From a checkpoint of a small encoder-decoder audio transcriber.
Training: adamw at rate 0.00092, 4700 steps, batches of 128.
Data: trained on read English sentences (LibriTTS-R), 15625 training examples, 38.5 epochs.
Rows from block 4 of the text decoder, named by matrix and row number. Rows with one number belong to one attention dimension. Each number is 128 + 24 x the weight over its row's rms, rounded and kept within 0 to 255. All counts start at 0.
# q: attention query (decoder.blocks.4.attn.q.weight, 192x192), inputs 0-191
# k: attention key (decoder.blocks.4.attn.k.weight, 192x192), inputs 0-191
q.73 [129 149 136 158 151 103 101 132 192 165 154 112 124 127 166 124 110 121  90 169 128 133 109 132  96 109 119 143 156 151 171 133 126 159 126 115 168 158 105 164  93  78 115 133 135 129 111 104 136 133 127 124 123 100 160 178  76 129 124 110 143  95 128 129 141  63  65 152 131 132 106  99 122 123 129 121 107 118  89 122 110 115 113 133 110  87 140 101 117 133 146 128 116 109 139 146 167 134 152 112 138  92  97 145 157 137 127 101 133 121  87  95 130 115 125 140 138  98  78  96 125 122 144 157 122 127 134 148 116 148 168 128 166 146  89 103 146 111 131 167  93  95 161 164  77 118 116 128 106 149 115  97 114 146 109 127  98 156 104 109 147 134 142 122 134 137 142 132 163 130 134 144 134 161  98 134 138 144 140 127 158  99  90 163  92 181 129 160  91 144 123 156]
q.74 [170 110 112 137  65 130 152 106 122 110 120 135 134 115 168 109 185 117 167  89 118 126  94  89 147  98 141 142 120 110 150 137 111 131 140 146 100 117 138 143 116 107 132 106 128 136 145 159 150  98 116 123 149 149 119 117 135  67 121 127 105 106 120 105 144 139 128  91 144 117 157 133 129 131 138 124 146 160 148  86  98  93 179 124 137 132 148 164 121 105 116  94 153 159  89 108 134 112 137  91 117 156 133 115 110 140 152 152  94  93 157 168  99 129 119 176 134 156 127 116 142 156 116 120 144 165 150 124 126 154 102 113 113 156 109  84 137 161 167  94 125 114 163 110 122  95 111 107 163  89 102 115 133 198 124  94 117 137 103 160 172  95 171 113 138 134 152 135 126 129 172 122 112 126 123 146 126 136 161 119 156 159 131  99 119 106  99 147 121 150 106 173]
q.75 [136 124 154 146 186  81 140 116  91 129 137 142 150 176  99 138 130 163 115 138 156 143 137 108 114 143 101 141 114 129 127  74  85 120 142 163  85 120 161 139 119 121 103 140 149 127 166 107 148 128 136 130  98 171 137 131 170 121 130 165 122 120  99 126  96 114 188 144 127 102 125 117  96 139 125 116 106 123 145 134 160 150 129 150 176 146 109 128 154 110 126 166 142 141 133 134 124 150 146 155 127 147 131 138 101 124 136 119  99 148 180 104 150 154 144  68 133 156  99 102 115  93 134 128 128 135 107  83 174  98 124  82  93 135 124 129 116  96 142 141 148 150 106 120 108 168 121 129 161  94 121 125 135 101 144  85 168 111 110 131 101 150 109 151 168 151 148 125 143 133 110 107 103 129 168 118  80 127 101  90 123 113 108 147 128 111  81 105 137 183 102 120]
q.76 [168 149 129 118 150 132 131 154 135 135 140 134 152 118 141 160 162 135 113  84  78  91 169 159 175 144 138 112 175 135 144 104 134  98 141 128 163 152 145 142 158 124 145 156 130 168 121 114 152 130 120 191 104 145 118 116 129 110  94 127 157 127 125 143 102 132 114  95  99 115 129 150 114 154 119 154 113 152 133 127 112 109 148 143  69 100 152 150 149 122 120  82  98 126 141 118 153 128  60 137 141  65 189 100 125 124 121 155 133 166  96 136 129 135 140 131 109 139 138 110 117 134 113 164 122  93 126 118 103 103 104 153 121 130 118 152  95  92  98  95 130 124 108 118 151 102 143 103 156 120 119 146 114  79 133 168 108 111 128  99 112 100 126  99  98 177  90 104 153 126 109 131 106 106 150 147 100 152 120 124 104 132 119  89 175 105 170 138 132 108 147 125]
q.77 [119  89  87 115 123 144 141 125 140 139 129 114 132 100 116 144 123 139 102 111 114 105 125 111 143 130 175 132 147  98 170 151 116 117 119 154 115 130 136 110 156 160 116 167 134 129 112 108 117 129 119 103  78 137  95 132 168 132 145  87  70 148  90 182 116 104 122 155 135 143  86 150 126 110 115 143 120  89 123  94 143 106 162 162 158 118 152  95 157 132 142 112 122 128 159 161 152  98 115 152 104 125 160 111 158 103 132 125 139 161  74 137 119 105 160 124 121 138 132  99 123  82 164 127 129 122 143 194 137 117 147 145 100 140 181 154 165 111 130 118 122 112 202 154 153 137 150 124  93 121 148 133 154 141 139 140 126 141 112 137 141 153 116 134 109 140  99  92 134 144 111  97  92 108  74 119 139  93  79 125 144 162 148 142 128 120 160 115 154  88 109 113]
q.78 [142 155  99 106 135 134 118 163 122 162 117 149 139 129 141 124 165 139 142 135 158 111 135 145 108 148 118 144 162 142 161 140 165 101 106 101 137 129 134 188 120 120  67 143 113 141 119 124 122 110 160 160 138 130 101 135 115 123 145 123 121 151 138 164 105 119 108 100 122 101 139  99 129 113 103 105  93 103 103 159 128 179 135 127 158 156 150  96 138 101  90  93 130 120 140 128 172 146 115 144 209 125 136 100 133 142 154 111 136 157 105  48 114 113 145 109  87 151 117 104 119 136 125 137 141 136 120 144 103 121 135 144 158 141  76 108 169 119 120 114  81 112 125 140 161 151 137 103  94 150 136 116 128 125 100 133 100 179 156 143 134  88 114 152  94 113 127 153 113 180  68 141 147 171 123 148 112 131 105 100 113 119 137 129 121 165 137 164 101 127 140 135]
q.79 [125 109 167 132  91 184 111 152 120  87 159 120 136 164 133 133  71 112 127 165  89 114 141 139 142 165 126 136 144 167  98 125 132 110 146 115 137 150  90 109 159 159  99 120 170  88 145 134 136  88 142  90  66 136 165 114 116 158 137 133 139 130 151 125 122 101 171  96 132 136 162 121 162 137  93 177 140 124 139 117 126 155 135 100 139 145 128 173 131 172 139 176 108 129 123 166 105 140 135 143 132 119 105  96 120 130  83 129 104 136 118 113 119 154 105 128 102 120 106 128 193 122 131 132 114 153 114 147 169  99 125  94 159  98 134 162 122 136  87 101 158  99 131 160 147 145 124  89 166 130 115  99  98 116 109 151 130 132 147 100 119 162 129 131 125  79 113 127 105 133 112 133 101 140 133  93 125  99 151 127 109  95 124 126 130 117 131 136 143 164 158  91]
q.80 [ 90 179 137 116 152 123  95 137 139 136 104 112 155 139 113 100 131 109 140 105 121 180 151 121 113  92 152 137 116 129 142 109 157 119 130 129 154  99 181 147 126 114 106 129  94 168 119 128 169 130 115 130 141  97 136 136 125 116 170 125 146 121 115 108 135 154 112 138 147 141  92 157 138 120 135  80  70 116  87 100 175 159 129 104 169 129 117  76 188 144 136 132 133 121 126 119 150 109 137 146  99 157 101 160 117 103 175 141  83 111 123 119 122  80 122 109 122  77 115 129 113 138 156 159 123  95 129 121 136 118 109 127 113 142 182 118 113 111 163 144 100 172 123 126 110  91 156 111 105 162 154 125 147 104 144 153 116 144  82 156 126 123 162 117 118 155 102  96 153 105 151 109 140  88 169 136 121  93 130 114 146 113 145 129 149 161 138  89 165 120 131 151]
q.81 [ 91 110 121 145 115 145 115 130 143 149 123 109 149 119 125 128 123 126 160  78 146 159 101 132 126 103 111 132 102 118 113 144 130 125 133 131 128  99 155 131  68 140 160 125 129 116 103 172 104 128 174 183 231 134 141 105  81 128 165 143 142 114 122 106 153 123 131 110 136 131 119 137  99  95 141  93 101 155 127 129 127 149 130 121 135 157 110 105 115 124 135 151 132 112 111  83 142 139 118 111 153 132  80 166 115  85 125 130 157 119 136 117 114 121 113 138 119 111 148 144  88 175  93 112 111 108  79 112 122 144 119 121 179 105 127 123 125 111 124 180  85 151 134 141 107 142  98 145 107 134 138 162 151 134 140 113 112 105 166 124 135  68 104 108 139 115 166 160 172 113 189 136 154 136 133 159 163 140 149  96 157 121 118  96 140 130 110 126 137 110 137 149]
q.82 [116 100 115 155 145 132 108 126 157 138 139  88 141 101 186 154 102 111 128 133  98 160  92 148 141 133  96 102 126 128 105 108 159 133 172 100 149 122 129 111 105 128 165 106 126 157  95 179 125 135 205 129 160 119 116 169 119 114 164 128 127  98 125 138 128 137  95 106 123 148 131 174 122 126 155 122  86 133 140 136 111 129 122 130 100 143 112 129 115 123 122 162 110 128 107  86 116 128 132 132 127  88 115 122 132 144  71 114 128 179 132 142 147 145 166 113 100 123 132 144 112 176  89 135 132 102 118 135  78 153 162 129 134 101 125 178 109 104  81 176 109 154 147 125 105 105 105 119 118 141 112 130 141  61 124 144 126  94 159 128 151  97 109 132 146  91 143 158 138 108 143 124 170 101 111 131 156 139 138 120 148 107 129 120 179 135 104  95 105  88 144 130]
q.83 [147 190 153 107 108 132 142 111 111 101 100 140 163 103 106 127 133 124 110 129 118 106 122 113 183 120 153 143 122 161 112 109 134  91 117 118 155 153 178 159 133 196  98 137 126 154 138  77 118  74 105  82 117 155 137 104 152 125  83 140 145 133 132 127  95 164 136 162 122 102 109 111 127 153 105 132 136 134 140 153 118 156 122 103 145 133 127 161 164 163 119 121 120 109 137 111 115 123  98 123 111 137 166 133 118 138 136 121  90 110 121 130 125 142 137 149 148 141  98 118 101 112 130 113 130  79 107 122 128  93  78 130 119 161 164 114  87 161 167  42 140 131 110 115 164 101 161 124 128 113 119 155 104 124 118 147 149 126 121 125  85 125 126 133  95 146  84 126 142 138 130 172 131 139 171 147  97 124 114 143  88 141 176 125 146 114 147 114 167 117 115 123]
q.84 [ 94  74 118 125 109  95 148  98 131 121 140  84 134 141 108 108 106 123 133 119 119 165 152 164 124 152 149 116 156 109 121 130 140 121 101 150 114 134 136 124 143 121 154 111 144 141 172 132 123 129 157 114 143 142 145 104 116 165 147 134  69  89 144 146 136 118 125 117 117 144 153 146 147 120 121 149 121  96 150 113 139 112 115 113 140 172 137 127 117 100 131 160 125 159 143 123 114 145 147 131 104 124 138 142 104 125 113 124 105 139 144 157 150 157 101 100 120 126 137  90 169 101  92  96 139  87  76 162 145 143 115 107 103  68 146 139 168 117  85 159 162 175 158 113 120 138 122 148 151 128 157  97 168  87 156 125  98 151 105 125 129 103 132 142 136 109 150 164  89 157 155 138 177 103 135 120 124  84 134  93 139 159 165 139  67 173  90  87  91 136 140 118]
q.85 [120 147 122 112 149 155 153 122  90  77 117 119 114 103 136 116 141 172 175 140 144  80 114 100 128 149  95 110 117 112 128 153 102 112 111 146  76 126  96 159 122 132 133  81 133 100 133 122 121 106 115  69 137 136 112 168 125 137 132 106 136 142 131 124  90 146 142 167 121 104 123  88  99 107 106 125 177 114 145 156 119 119 132 122 122 101 148 173  96 144  94 111 150 104 114 130 111 139 124 128 105 136 147  87 159 161 171 132 132 114 159 111 141 136 168 126 164 128 158 145 129 143 129 147 153 174 142 117 136 148 127  93 135 166 111 127 146 183 148 120 120 105 110 134 172 167  96 134 145 122 119 119 121 157  99 136 157 106 161 147 134 186  72 115 136 120 159 142 151  91 126 117 103 139 103 118 158 188 133 133  97 120 129 133 139 126  92 141 122 111  77  94]
q.86 [162 125 101 118 100 144 139 136  99 120 159 129 111 133 131 144 127 133 106 119 142 114 101 121  93 157 130 136 117 123 182 126 101 130 130 150  72 111  95 128 122 117 135 116 152 129 102  88 153 155  86 169 126 156  73 128 161 117 132 121 141 143 129 145 111  89 143 116 156  88 133 125 114 113 115 167 123 116 123 115 137 121 198 145 123 123 169 107 153  75 109 100 151 145 115 126 156 152 117 106 138 151 109 122 163 142 164 173 174 144 128 101 129 102 164 153 113 146  96  97 138 138 158 157  97 174 120 129 166 104 141  87 145 135 105 113 149 114 129  93 121 128 175 156 127 180 129 118  91 132 109 133 115 132  86 139 137 152 169 158 140 163  93 115 101 119 114  84 144 125 113  97  92  88  84 151 143 135 115 108 130 154  96 156 137 100 131 136 143 132 100 129]
q.87 [ 99  84 119 130 114 119 167  73 144 130 115 121  96  69 157 113 119 118 144 145 168 150  77  89 145 125 148 145 133 103 144 132 126 114 156 128  99 124 124 144 105 150 128 132 159 118 127 108  81 114 169  63 148 142 117 128 146 152 139 107  83 150 155 163 126 152 146 171 100 133 140 126 113  98 122 131 151 111 143 130 109 119  83 105 105 126 141 131 101 118 106 125 119 131 145  90 126  85 121 156 129 139 147 135 149 126  87  75 126 131 140 117 147 147 137 119 156 166 163 166 101 110  95  98 129  80 150 156 103 163 163 127 107 126 149 172 145 162 140 143 160 144 143 119 135 121 114 182  97 129 149 126 142 124 133 112 151 159 124 134  92  95  97 171 147 144 138 166 105 168 135 136 148 120 123 171 128  96 104 117 124 155 163 148  96 139 142 113  98 112 117 126]
q.88 [129 104 157 181 146 112 109 134 143 154 128 101 152 113 114 112 122 107 136 135 138 125 100 135 137 133 119 109 141 124  90 138 114 140 154  96 131 137 162 103  86 146 158 134  95 144 163 154 122  93 112 149  77 103 137 178  90 137  93 150 142 108 108 133  97 106 146 107 159 146 153 129  97 112 157 103 127 160 128 148 111 107 101 136 118 106  96 102  85 132 159 140 128 154 158 134 118 124 129 109 131 109 161 116 123 142 123  83 142 122 133 155 119 169  86  93 158 154 118 132 114 166 141 108 164  96 155  77 135 164 138 127 118 163 119  92  98 143 139 166 126  84 104 127  96 148  89 136 173 127 114 140 105 134 100  78 145 114 131 141  90 134 138 191 164 136 157 164  95 127 122 127 148 166 146 112 103 184 133 142 138  98 103 110 126 148 114 149 118 132  92 148]
q.89 [ 91 155 150 127 111  94 168  78 126 125 150 149 108 116 140 127 149 132 129 136 139 132 162  84 125 137 141 150 145 128 137  82 132 105 123 165 121 132 123 190 106 102 154  99 146 132 136  95 146 114 100 122 161 116 131  95 123 139 122 112 122 111 145 118 119 112 126 171 142 141 156 114 115  93 119 133 138 113 129 126 141  84  92  87 130 146 141 138 143 158 107 100 134 116 139 118 123  99 145 138 154 102 176 171 175 146 184 160  53 127 151 126 126 103 134 135 177 151 133  78 101 120 121 136 183 101 124 121 148 143 106  78 101 148 147  93 158 129 137 148 112 155  84 123 148 130 141 151 126 128 161 127 184 100 111 169 130 158  73 117 101 136 133 129 115 122 141 135 139 105 121 147 135 100 148 171 111 138 165 121 129 156 153 103  94 161 108 116 134 130 114 131]
q.90 [ 91 152 106 110  62 147 154 105 129 144 102 134  90 129  80 120 147 163 158  86 120 122 107  81 160  86 164 134 132 112 134 117 113 117 124 160 117 120 107 134 127 145 112 137 139 125 125  90  89 134 103 117 173 147 164  41 125 141 119 150 117 170 147 143 137 145 154 131 120 138 110 112 108 130 102 120 141 150 138 126 126 124 106 109 163 142 150 132 148 175 109 121 148 154 120 107 130 116 137 103 145 178 104 167 131 114 142 132 108  65 109 129  82 128 106 180 128 113 128 113 112 122 140  90 125 122  97 133 128 152  95 110 174 130 143 115 145 134 165  92 134 122 126 121 141 159 140 154  86 115 136 168 140 176 172 152  99 135 149 107 133  94 154 111 122 136 126 117 162 151 162 120 117 136 125 156 137 117 144 113 152 155 141 108 100 128 175 139 169 114 125 130]
k.73 [111 124 133 145 149 149 109 156 195 117 125 109 141 139 186 114 130 107 132 159 141 161 125 123 124 161 134 117 122 117 122 142 147 129 149 144 147 137 151 149  95 115 153 139 137 116  99 144  98 132 100 145 141 114 120 164  79 118 116 117 110  90 147 154 142 102  40 104 138 165  71 137 155 163 107 127 154 131 137 131 123  97 155 143 139 118 114 153 131 113 143 111 109 136 126 138 130 108 148  88 161 112 120 133 144 128 110  88 124 113  90 129 126 107 138 144 161  92 133 114  58 152 119 123 124 156 157 166  80 152 168 155 148 116  74 111 116 131 156 154 126  90 115 125 119 113 119 101 142 149  86 104 128 122 111 145 104 164 106 140 152  93 154 147 148 108 120 124 141 129 147 136 136 146 100 147 114 142 140 125 183  70  90 127 119  91 109 141 102 153 122 168]
k.74 [155 121 128 150  77 135 153 113  80 160 107 120 153 128 161 127 166 101  99 124 118 170  94  99  92 116 161 181 108 108 137 108 161 134 100 177 143 114 177 133  93 125 134 131 110 156 143 109 161 137 149 111 150 158 156 152 120 104 133 118 144 108 106  79 106 149 140 137 143 103 140 138 104  82 159 121  52 117 134  62  99 108 135 119 108 137 148 124 130 129 191 112 150 117 144  91 113 111 161 116 113 170 163 135 122 122 129 148 142 112 152 158  97 127 119 139  89 131 119 100 176 120 134 121 144 147 115 102 124 137 110 147 106 176 154 124 118 103 130 139 145 146 178 122 151 144 114 136  99  89 147 111 133 160 145  91  98 116 139 137 147 155 129 116 120 142 121  98 165 115 134 125 111 103 119  98 121 110 148 120 155 166 119 140 135 125 119 138 166 139 108 119]
k.75 [140 117 103 115 133  72 150  94 102 136 172 116 115 118 119 168 151 127 137 129 166 100 159 117 127 152 138 103 106 140 106 141 106 110 147 103 104 108  98 111 106 124 138 112 113  75 133 118 138 144 115 112 115 127 133 146 160 115  66 112 159 117 129 121 133 142 153 162 173 129 129 134 136 163 133 134 127 130 143 164 163 115  95 161 145 175 154 107 100 125  94 124 138 126 117 115 146 165 100 127 143 124 157 134 144 130 144 145 103 106 146 151 156 149 114 101 152 183 172 144  98 156  92  74 100 106 107  92 201  95 127 138 145 127 131  87 147 146 124 144 122  97 139  84 116 141 159  84 134 105 149 117 120 128 156 119 175 107  73 120 132 126 135 160 157 121 161 157  98 126  98 114 122 101 172 113 121 115 104 118 119 148 157 131 132 155 114  88 112 132 120 142]
k.76 [153 135 120 106 138 131 106 123 119 139  91 153 117 115 137 138 120 123 119 115  80 118 112  99 212 108 134 140 146 163 163 109 148 123 167 120 158 135 126 180 155 121 114 152 107 153 125  88 135  67 150 128 132 124  90 138 144 118 129 108 135 139 141 159 119 128 129  98 104  88 120 149 146 122 137 151 101 148 123 116  83 162 149 115  84  88 141 131 147 132 123 114 107 110 126  96 172 137 132 159 155 111 152  66 127 130 130 120 119 161 137 144 114 118 141 139 102 101 118 128 148 106 156 148 130 113 186 158 110 134 100 118 133  81 123 160 127  85 111  74 139 112 109 164 133 111 169 177 139 175 106 116 132 109 108 147  96 107 120 129 113 111 124 112 107 156  98 123 141 154 169 145 128 108 106 118 102 118 122  97  77 142 133 119 180 132 152 177 129 123 140 138]
k.77 [138 159  63 114 151 112 100 153 133 178  84 100 142 113  91  89 143 147 157 110 108 129 138 163 127 175 177 142 132 143 127 152 148 151 105  95 149 150 127 161 144 171  69 163  88 133 116 133 122 104 149 148 133 156 129 124 142 138 130 114  84 119 111 151 126 108 132 185 144  95 117 167 135 138  79 107 140 100 108 101 123 121 113 149 153 125 123  92 165 138 124 149 127 129 155 158 139 166  99 189 130 116 132 110 114 100 109 128 124 159 104 120 123 118 121 128 127 103 139  89 107 140 187 155 123 163 123 156 150 120 164 126 149 114 118 152 159 136 113 105  79 138 129 135 154 138 155 124  86 117 131 129 113 124  68 167 109 129  91 126 144 122 120 124 109 122  90 133 140 134 101 118 119 112 129 129 135 136 115  83 125 151 116 136  94 148 172  96 131 144 113 138]
k.78 [130 152 162 125 162 122  99 174 129 103 105 157 147 110 140 151 180 103 144 125 137 115 133 144 131 163  99 136 136 134 185 155 148 124 100 136 131 147 165 130 137 108  91 111 148 132  80 156 115  99 160 115 157 121  76 160  83 134 154 143 103 166 115 149 161  97  92 128 122 123 131 118  92 135 135 116  95 117 166 160  97 167 149 172 125 165 134 133 147 111 132  76 102 145 110 137 144 135 162 118 157 125 116 137 122 113 122 142 143 137 126  78  87 123 131 126  83 103 136  89 136 129 137 156 100 147 103 176  81 112 166 181 124 118 121 116 136 115 148 113 111  94 120 113 123 127  98 156 123 145  78 120 127 116 101 140  91 147 109 121 141  92  99 127 123 101 135 152 141 124 119 120 149 151  98 132 130 119 116 150 128  89 111 126 166 126 125 193 123 159 147 109]
k.79 [162 164 114 103 119 118 137 147 132 154 143 139 129 110  95 120  93 149 120 171 145 101 122 162  96 117  74 133 150 125 114 114 128 166 125 109 104 172  92 132 132 145 128 148 102  87 116 156 112 147 136 138 132 167 132 119 140 112 130 111 140 142 100 109 118 114  92 169 109 122 174 116 157 138 140 146 155 120 111 166 121 134 121  85 142 113 113 140 101 108  96 129 165  88 116 104 106 214  93 170 125  90 108 147 142 113 148 151 109  94 141 101 190 108  99 121 115 133 140 146 141 149 136 139 108 197  96 110 154 132 128  76 136 125 128 133 160 137 140 119 125 160  87 123 127 150 145 110 149 138 129 112 128 108 126 104 152 147 124 115 143 133 125  94 128 124 118 184 156  93 104 137  96 154 134 130 148 112  95 119  67 117 120 144 153 133 153 136 159 157 157 111]
k.80 [110  99 149 150 129 148 126 130 164 131 181  92  78 154 166 197 149 119 176 129 141 176 128 112 148 110 173 111  76 114 119 120 110  90 156 117 131  69 147  76 111 126 110 147 125  97 135 131 160 111 125  80 155 102 142 122 169 155 109 123 157 134 133 140 112 133 138 132 136 115 125 115 121 179 124 104 111 140 132 102 123 118 138 143 144 141 127 142 148 149 153 140 112 124 157 137 116  71 120 110 106 138 108 110 129 162 112 134 117 185 112 170  91 118 143 143 132 104  88 158  93  95 102 110 112 115 143 126 124 112 116 155 144 168 130 116  91 141 127 143 109 121 163 168 139 114 156 134 104 151  87 118 105 124 111 134 126 100  90 133 126 151 157 155 125 130 115 105 171 157 165 126 137 127 134 135 103 116 149 101 180 129 164 138 135  79 134 117 131 136 146 111]
k.81 [ 92  86 128 143 128 113 163 101 149 133 104 123 100 146 151 137  93 127 121 107 160 161 132 135  95  81 141 119  95 113 128 117 120  80  96 147 152  76 159 141 115 141 142 157 131 109 108 144 109 128 130 128 136 138 128 150 101 130 115 179 146 138 137 114 151 139 158 143 117 138 148 123 139  98 123 129 133 115 136 143 117 140 145 132 117 148 125 108 107 115 168 135 173 159 111 106 119  95 132 141 160 144 117 147 114 183 105  70 132 100 168 130 102 123 180 113 110  80 127 142 107 139  88  97 138 122 118 116 106  96 145 143 147 113 137 120  97 121  99 156 163  96 152 149 134 138 113 152 131 137 115 154 146 156 145 124 114 110 181 112 109 105 131 137 129  79 155  54 125 139 159 128 202 163 127 177 150 128 133 189 160 118 121 119 121 137 118  96 130  94 110 147]
k.82 [ 87 150 142 107 158 117 138 149 141 128  99 116 158 129 125 115  85 135 130 130 137 115 102 164 115 105  82 101 162  94 125 114 137 156 113 127 119 124 144 146 143 122 146 104 126 181 110 145 109 134 127 179 125 134 118 118  81 148 167 147 121 101 140 139 129 132 113 151 111 141 146 128 172 144 165 132 120  80 120 129 169 177 161 127 110 123  98 138 110 129 124 110 194 145 111 125 107 146  95 139 137  81 106 159 120 134 133  94 128 121 169  86 170  97 145 107 139 100 142 134 120 131 121 164 145 141 114 111 124 144 170 129 126 116 128 125 138 138  97 168 137 129 118 103 108 109 113 151 146 156 137 179 168  82 157 114 107 141 131 107 114  87  84  99 138 102 152 117 129 135 124 122 176 126  61 158 139 167 118 129 136  67 125 121 140 161 129 117  86 126  97 158]
k.83 [156 140 109 150 115 124 128  83 104  77 117 135 115 101 118 164 157 119 149  83 105 106 129 121 174 131 126 115 133 172 131 131 137 110 158 113 156 152 140 113 160 157 106 132 165 148 133 116 168  95 141 111 126 104 129 120 156 121 100  89 143 146 179 139  89 137 134 120 128 117 103 129 128 168 112 120 132 132 132 133 128 153  98 114 140 128 171 101 149 158 135 113 113 109 107  93 130 115 116 146 110 129 157  59 145 107 134 147 110 174 112 122 146 130 128 143 143 126 105 148 146 134 128 140 143 125 177 112 140 113  71 153 107 132 160 131 139 116 135  35 132  90 137 187 150 105 177 137 109 134 139 121 140 151 146 157 159  87 111 142 100 127 126 124 129 160 100 166 132 130 118 134 104 126 178 115  80 129  99 136  84 152 161 151 128 127 142 121 131  89 146 117]
k.84 [114 110 101 115 107 106 147 109 112 158 116 129 111 138 127 149 138 166 135 135 138 139 114 184  85 133 120 118 152 142 122 128 127 133 104 106  81 127 126 115 118 145 133 133 115 148 129 115 132 157 156 119 124 160 102 111  82 143 134 118 115 109 104  89 176 152  97 151 136 135 148 119 134 134 119 110 142 111 111 151 158 159  86 143 131 143 103 124 104 104  64 153 155 141 114 125  69 190  80 150 148  92 141  98 131 132 116 150 127 115 155  99 166 124 109 116 101  79 148 170 136 173 131 122 120 113 133 104 166 132 168  92 137 150 120 142 131 159  92 124 128 185 135 106  96 103 136 155 132 112 154 111 111 110 140  95 159 144 113 124 162 113  79 145 161  95 147 151 126 132  91 154 151 147 106 179 151 112 129 102 141 141 107 144  92 152 130  87  99 165 118 119]
k.85 [126 144 101 135 123 117 185 128 114 135 129 105 165  87 123 100 134  90  87 130 132  72 145  85 106 164 113 163  90 121 143 121 166 158 142 172 146 171 146 139 139 115 106  90 159 127 141 134 108 101  65 110 107 123 148 139 146 130 136 121  90 152 114 166 142 149 160 155 149 108 178  99 101 108 144 110 130 107 124 132 128  87 144 131 140 117 142 149 109 119 139 149 167 121 125 141 127  98 169 147 112 121 145 129 130 131 115 147 138 106 161 146 130 154 136 119 153 191 125  74 144 125 128 131 111 125 107 130 117 124 101 102 126 123 121  73 126 138 122 117 134 143 100 131 149 159  94  99 137 105 127 167 162 141 120 132 125 122 118 130 134 186 126  72 168 135 123 107 107 117 122 124 121 100 167  81 136 150 172 184 124 163 142 121 112 130  93 124 167 118 122 126]
k.86 [145 176 125  68 121 102 118 185  96 169 129 118 125  85 117 101 124 125 115 138 130 114 130 126 102 138 129 160  96 123 143 128 146 134  79 117 121 137 122 151 119 146  91 123 128  93  93  90 130 127 115 126 145 114  85 163 130 128 138 152 113 152 122 151 114  90 158 144 142  99  95 146 137 100  82 147 146 114 141 110 108 124 168 184 136 163 155 150 129  87 140 104 142 167 149 140 164 150 131 114 144 172 115 169 126 134 159 132 131 107 132 115 128 100 144 115 126 141 149 120 101 141 185 168 107 173 101 114  94 106 159 106 139  94  98 127 156 138 130 128  98 101 115  88 140 162 122  83 140 116 153 114 120 140  74 172  98 137 113 131 160 141 135 101 113  95 136  95 160 136 131 111 159  88 138 124 158  96 102 122 133 149 104 113 136 115 128 120 164 108 122 107]
k.87 [ 72 114  95 143 116  98 150 116 128 114 105 152 142 113 155  89 125 132 121  84 120  98 137 150 115 153 141  97 158 108 152 169 135 123 103 136 132 171 134 111 146 127 113 110 166 189 133 114 100 158 119 165 136 111 148 108 117 141 152 108  52 118 167 135 147 125 130 137 145 141 143  97 129 111 135 103 129 132 128 146 180 113 112 140 129 159 128  97 109 165 103 159 152 126 120 115 127 124 119 175 131 121 166 121  72 124 125 113 182 138 131 104 152 152 122 128 119 152 136 144 121 118 145 132 125  99 131 103 151 115 152 133 154  90 155 134 146 138 106 169 150 107 167 116 147 111  92 140 114 115 152 173 124 122 161 113 122 166 151 119 120  99  81 130 152 116 150 125  94 148  85 119 129 130 150 154 108 166 110 123 164 129  92 129  63 143 138  90 101 163  86 140]
k.88 [101 131 108 156 167 129 119 149 126  93 110 130 151 100 124 133 124 134 101 141 169 108 110 134 111 164 103 152 138 151  92 137 127 147 151 121 142 138 151 133 133 117 117 141 144 125 135 132 115 158 102 135 100 137 122 114 122  87  98 118 127 104 114 123  97 150 101 133 137 136 124 141 126 125 164 116  92  88 125 161 159 126 117 128 118 103 109 132  90 152 126 134 122  73 102 116 139 156 144 112 116 112 128 147 147 118 134 119 128  51 137 118 138 118 104 105 142 141 149 141 133 156 144 135 166 163 143 126 172 149 155 155  88 168 131  97 128 145 157 189 129 131  94  64  98 172 121 201 176 127 128 163 151 112 166  64 155 128 128 126  80 113 125 147 133 118 158 135  93  87  90 120 146 119 118 108 146 155 139 156 101  97 112 150 119 154 131 132 125 143  74 160]
k.89 [ 85  95 159 166 104 148 147  86 112 139 164 147  82 130 199 156 156 105 155 146 109 123 128  92 168 134 131 164  91 149 103  81 162 103 165 170 113 148 131 111 116 132 132 146 132 107 140 136 118  95 131  79 154 112 154 131 157 148 152  98 102 146 147 134 137 142 120 110 150 121 133  69  82 116 138 124  97 151 134 105 148  81 124 125 112 143 147 121 133 159 138 142 102 142 124 151 117  92 166  94 115 152 164 124 103 138 130 128 130 154 114 139  88 137  95 170  98  79 112 160 103 123 121 108 153 110 128 131  99 148 122  97 101 142 149 112 122 149 100 124 123 158 153 131 121  79 152 125 118  95 107 107 115 129 145 152 131 136  80 120 154 142 133 138 152 147 143 107 171 159 177 136 115 118 164 121 104 135 124 121 175 111 113 120 137 103 114 130 127 154 134 113]
k.90 [126  89 129 153  74 144 166  64 136 139 118 147 128 134 133 133 139 131 141 111  98 170 158 107 127 109 152 119  94  95 169  97 114  54 120 159 152 127 120 107 111 163 145 155 147 106 104 130 132  91 158 123 114 104 126 130 144 136 120 142 123 157 126 115 150 129 178 100 142 135 121 129  86  83  88 134 130 155 130 124 117  88 133 111 121 140 138  93 151 123 154 141 109 134 154 121 142  80 152 129 148 158 139 130 143 134 130 106 141 138 111 143  72 133 138 127 139 100 121  95 142 135 108  74 137 102 143 120  99 106 125 129 159 156 135 153 104 117  89  99 141 125 196 177 168 139 123 111 102 135 105 118 119 187 128 174 131 120 169 115 102 137 155 153 131 140 138  97 116 146 148 137 116 150 151 132 131 105 136 161 153 160 129 102 132  86 124 110 170  99 146 111]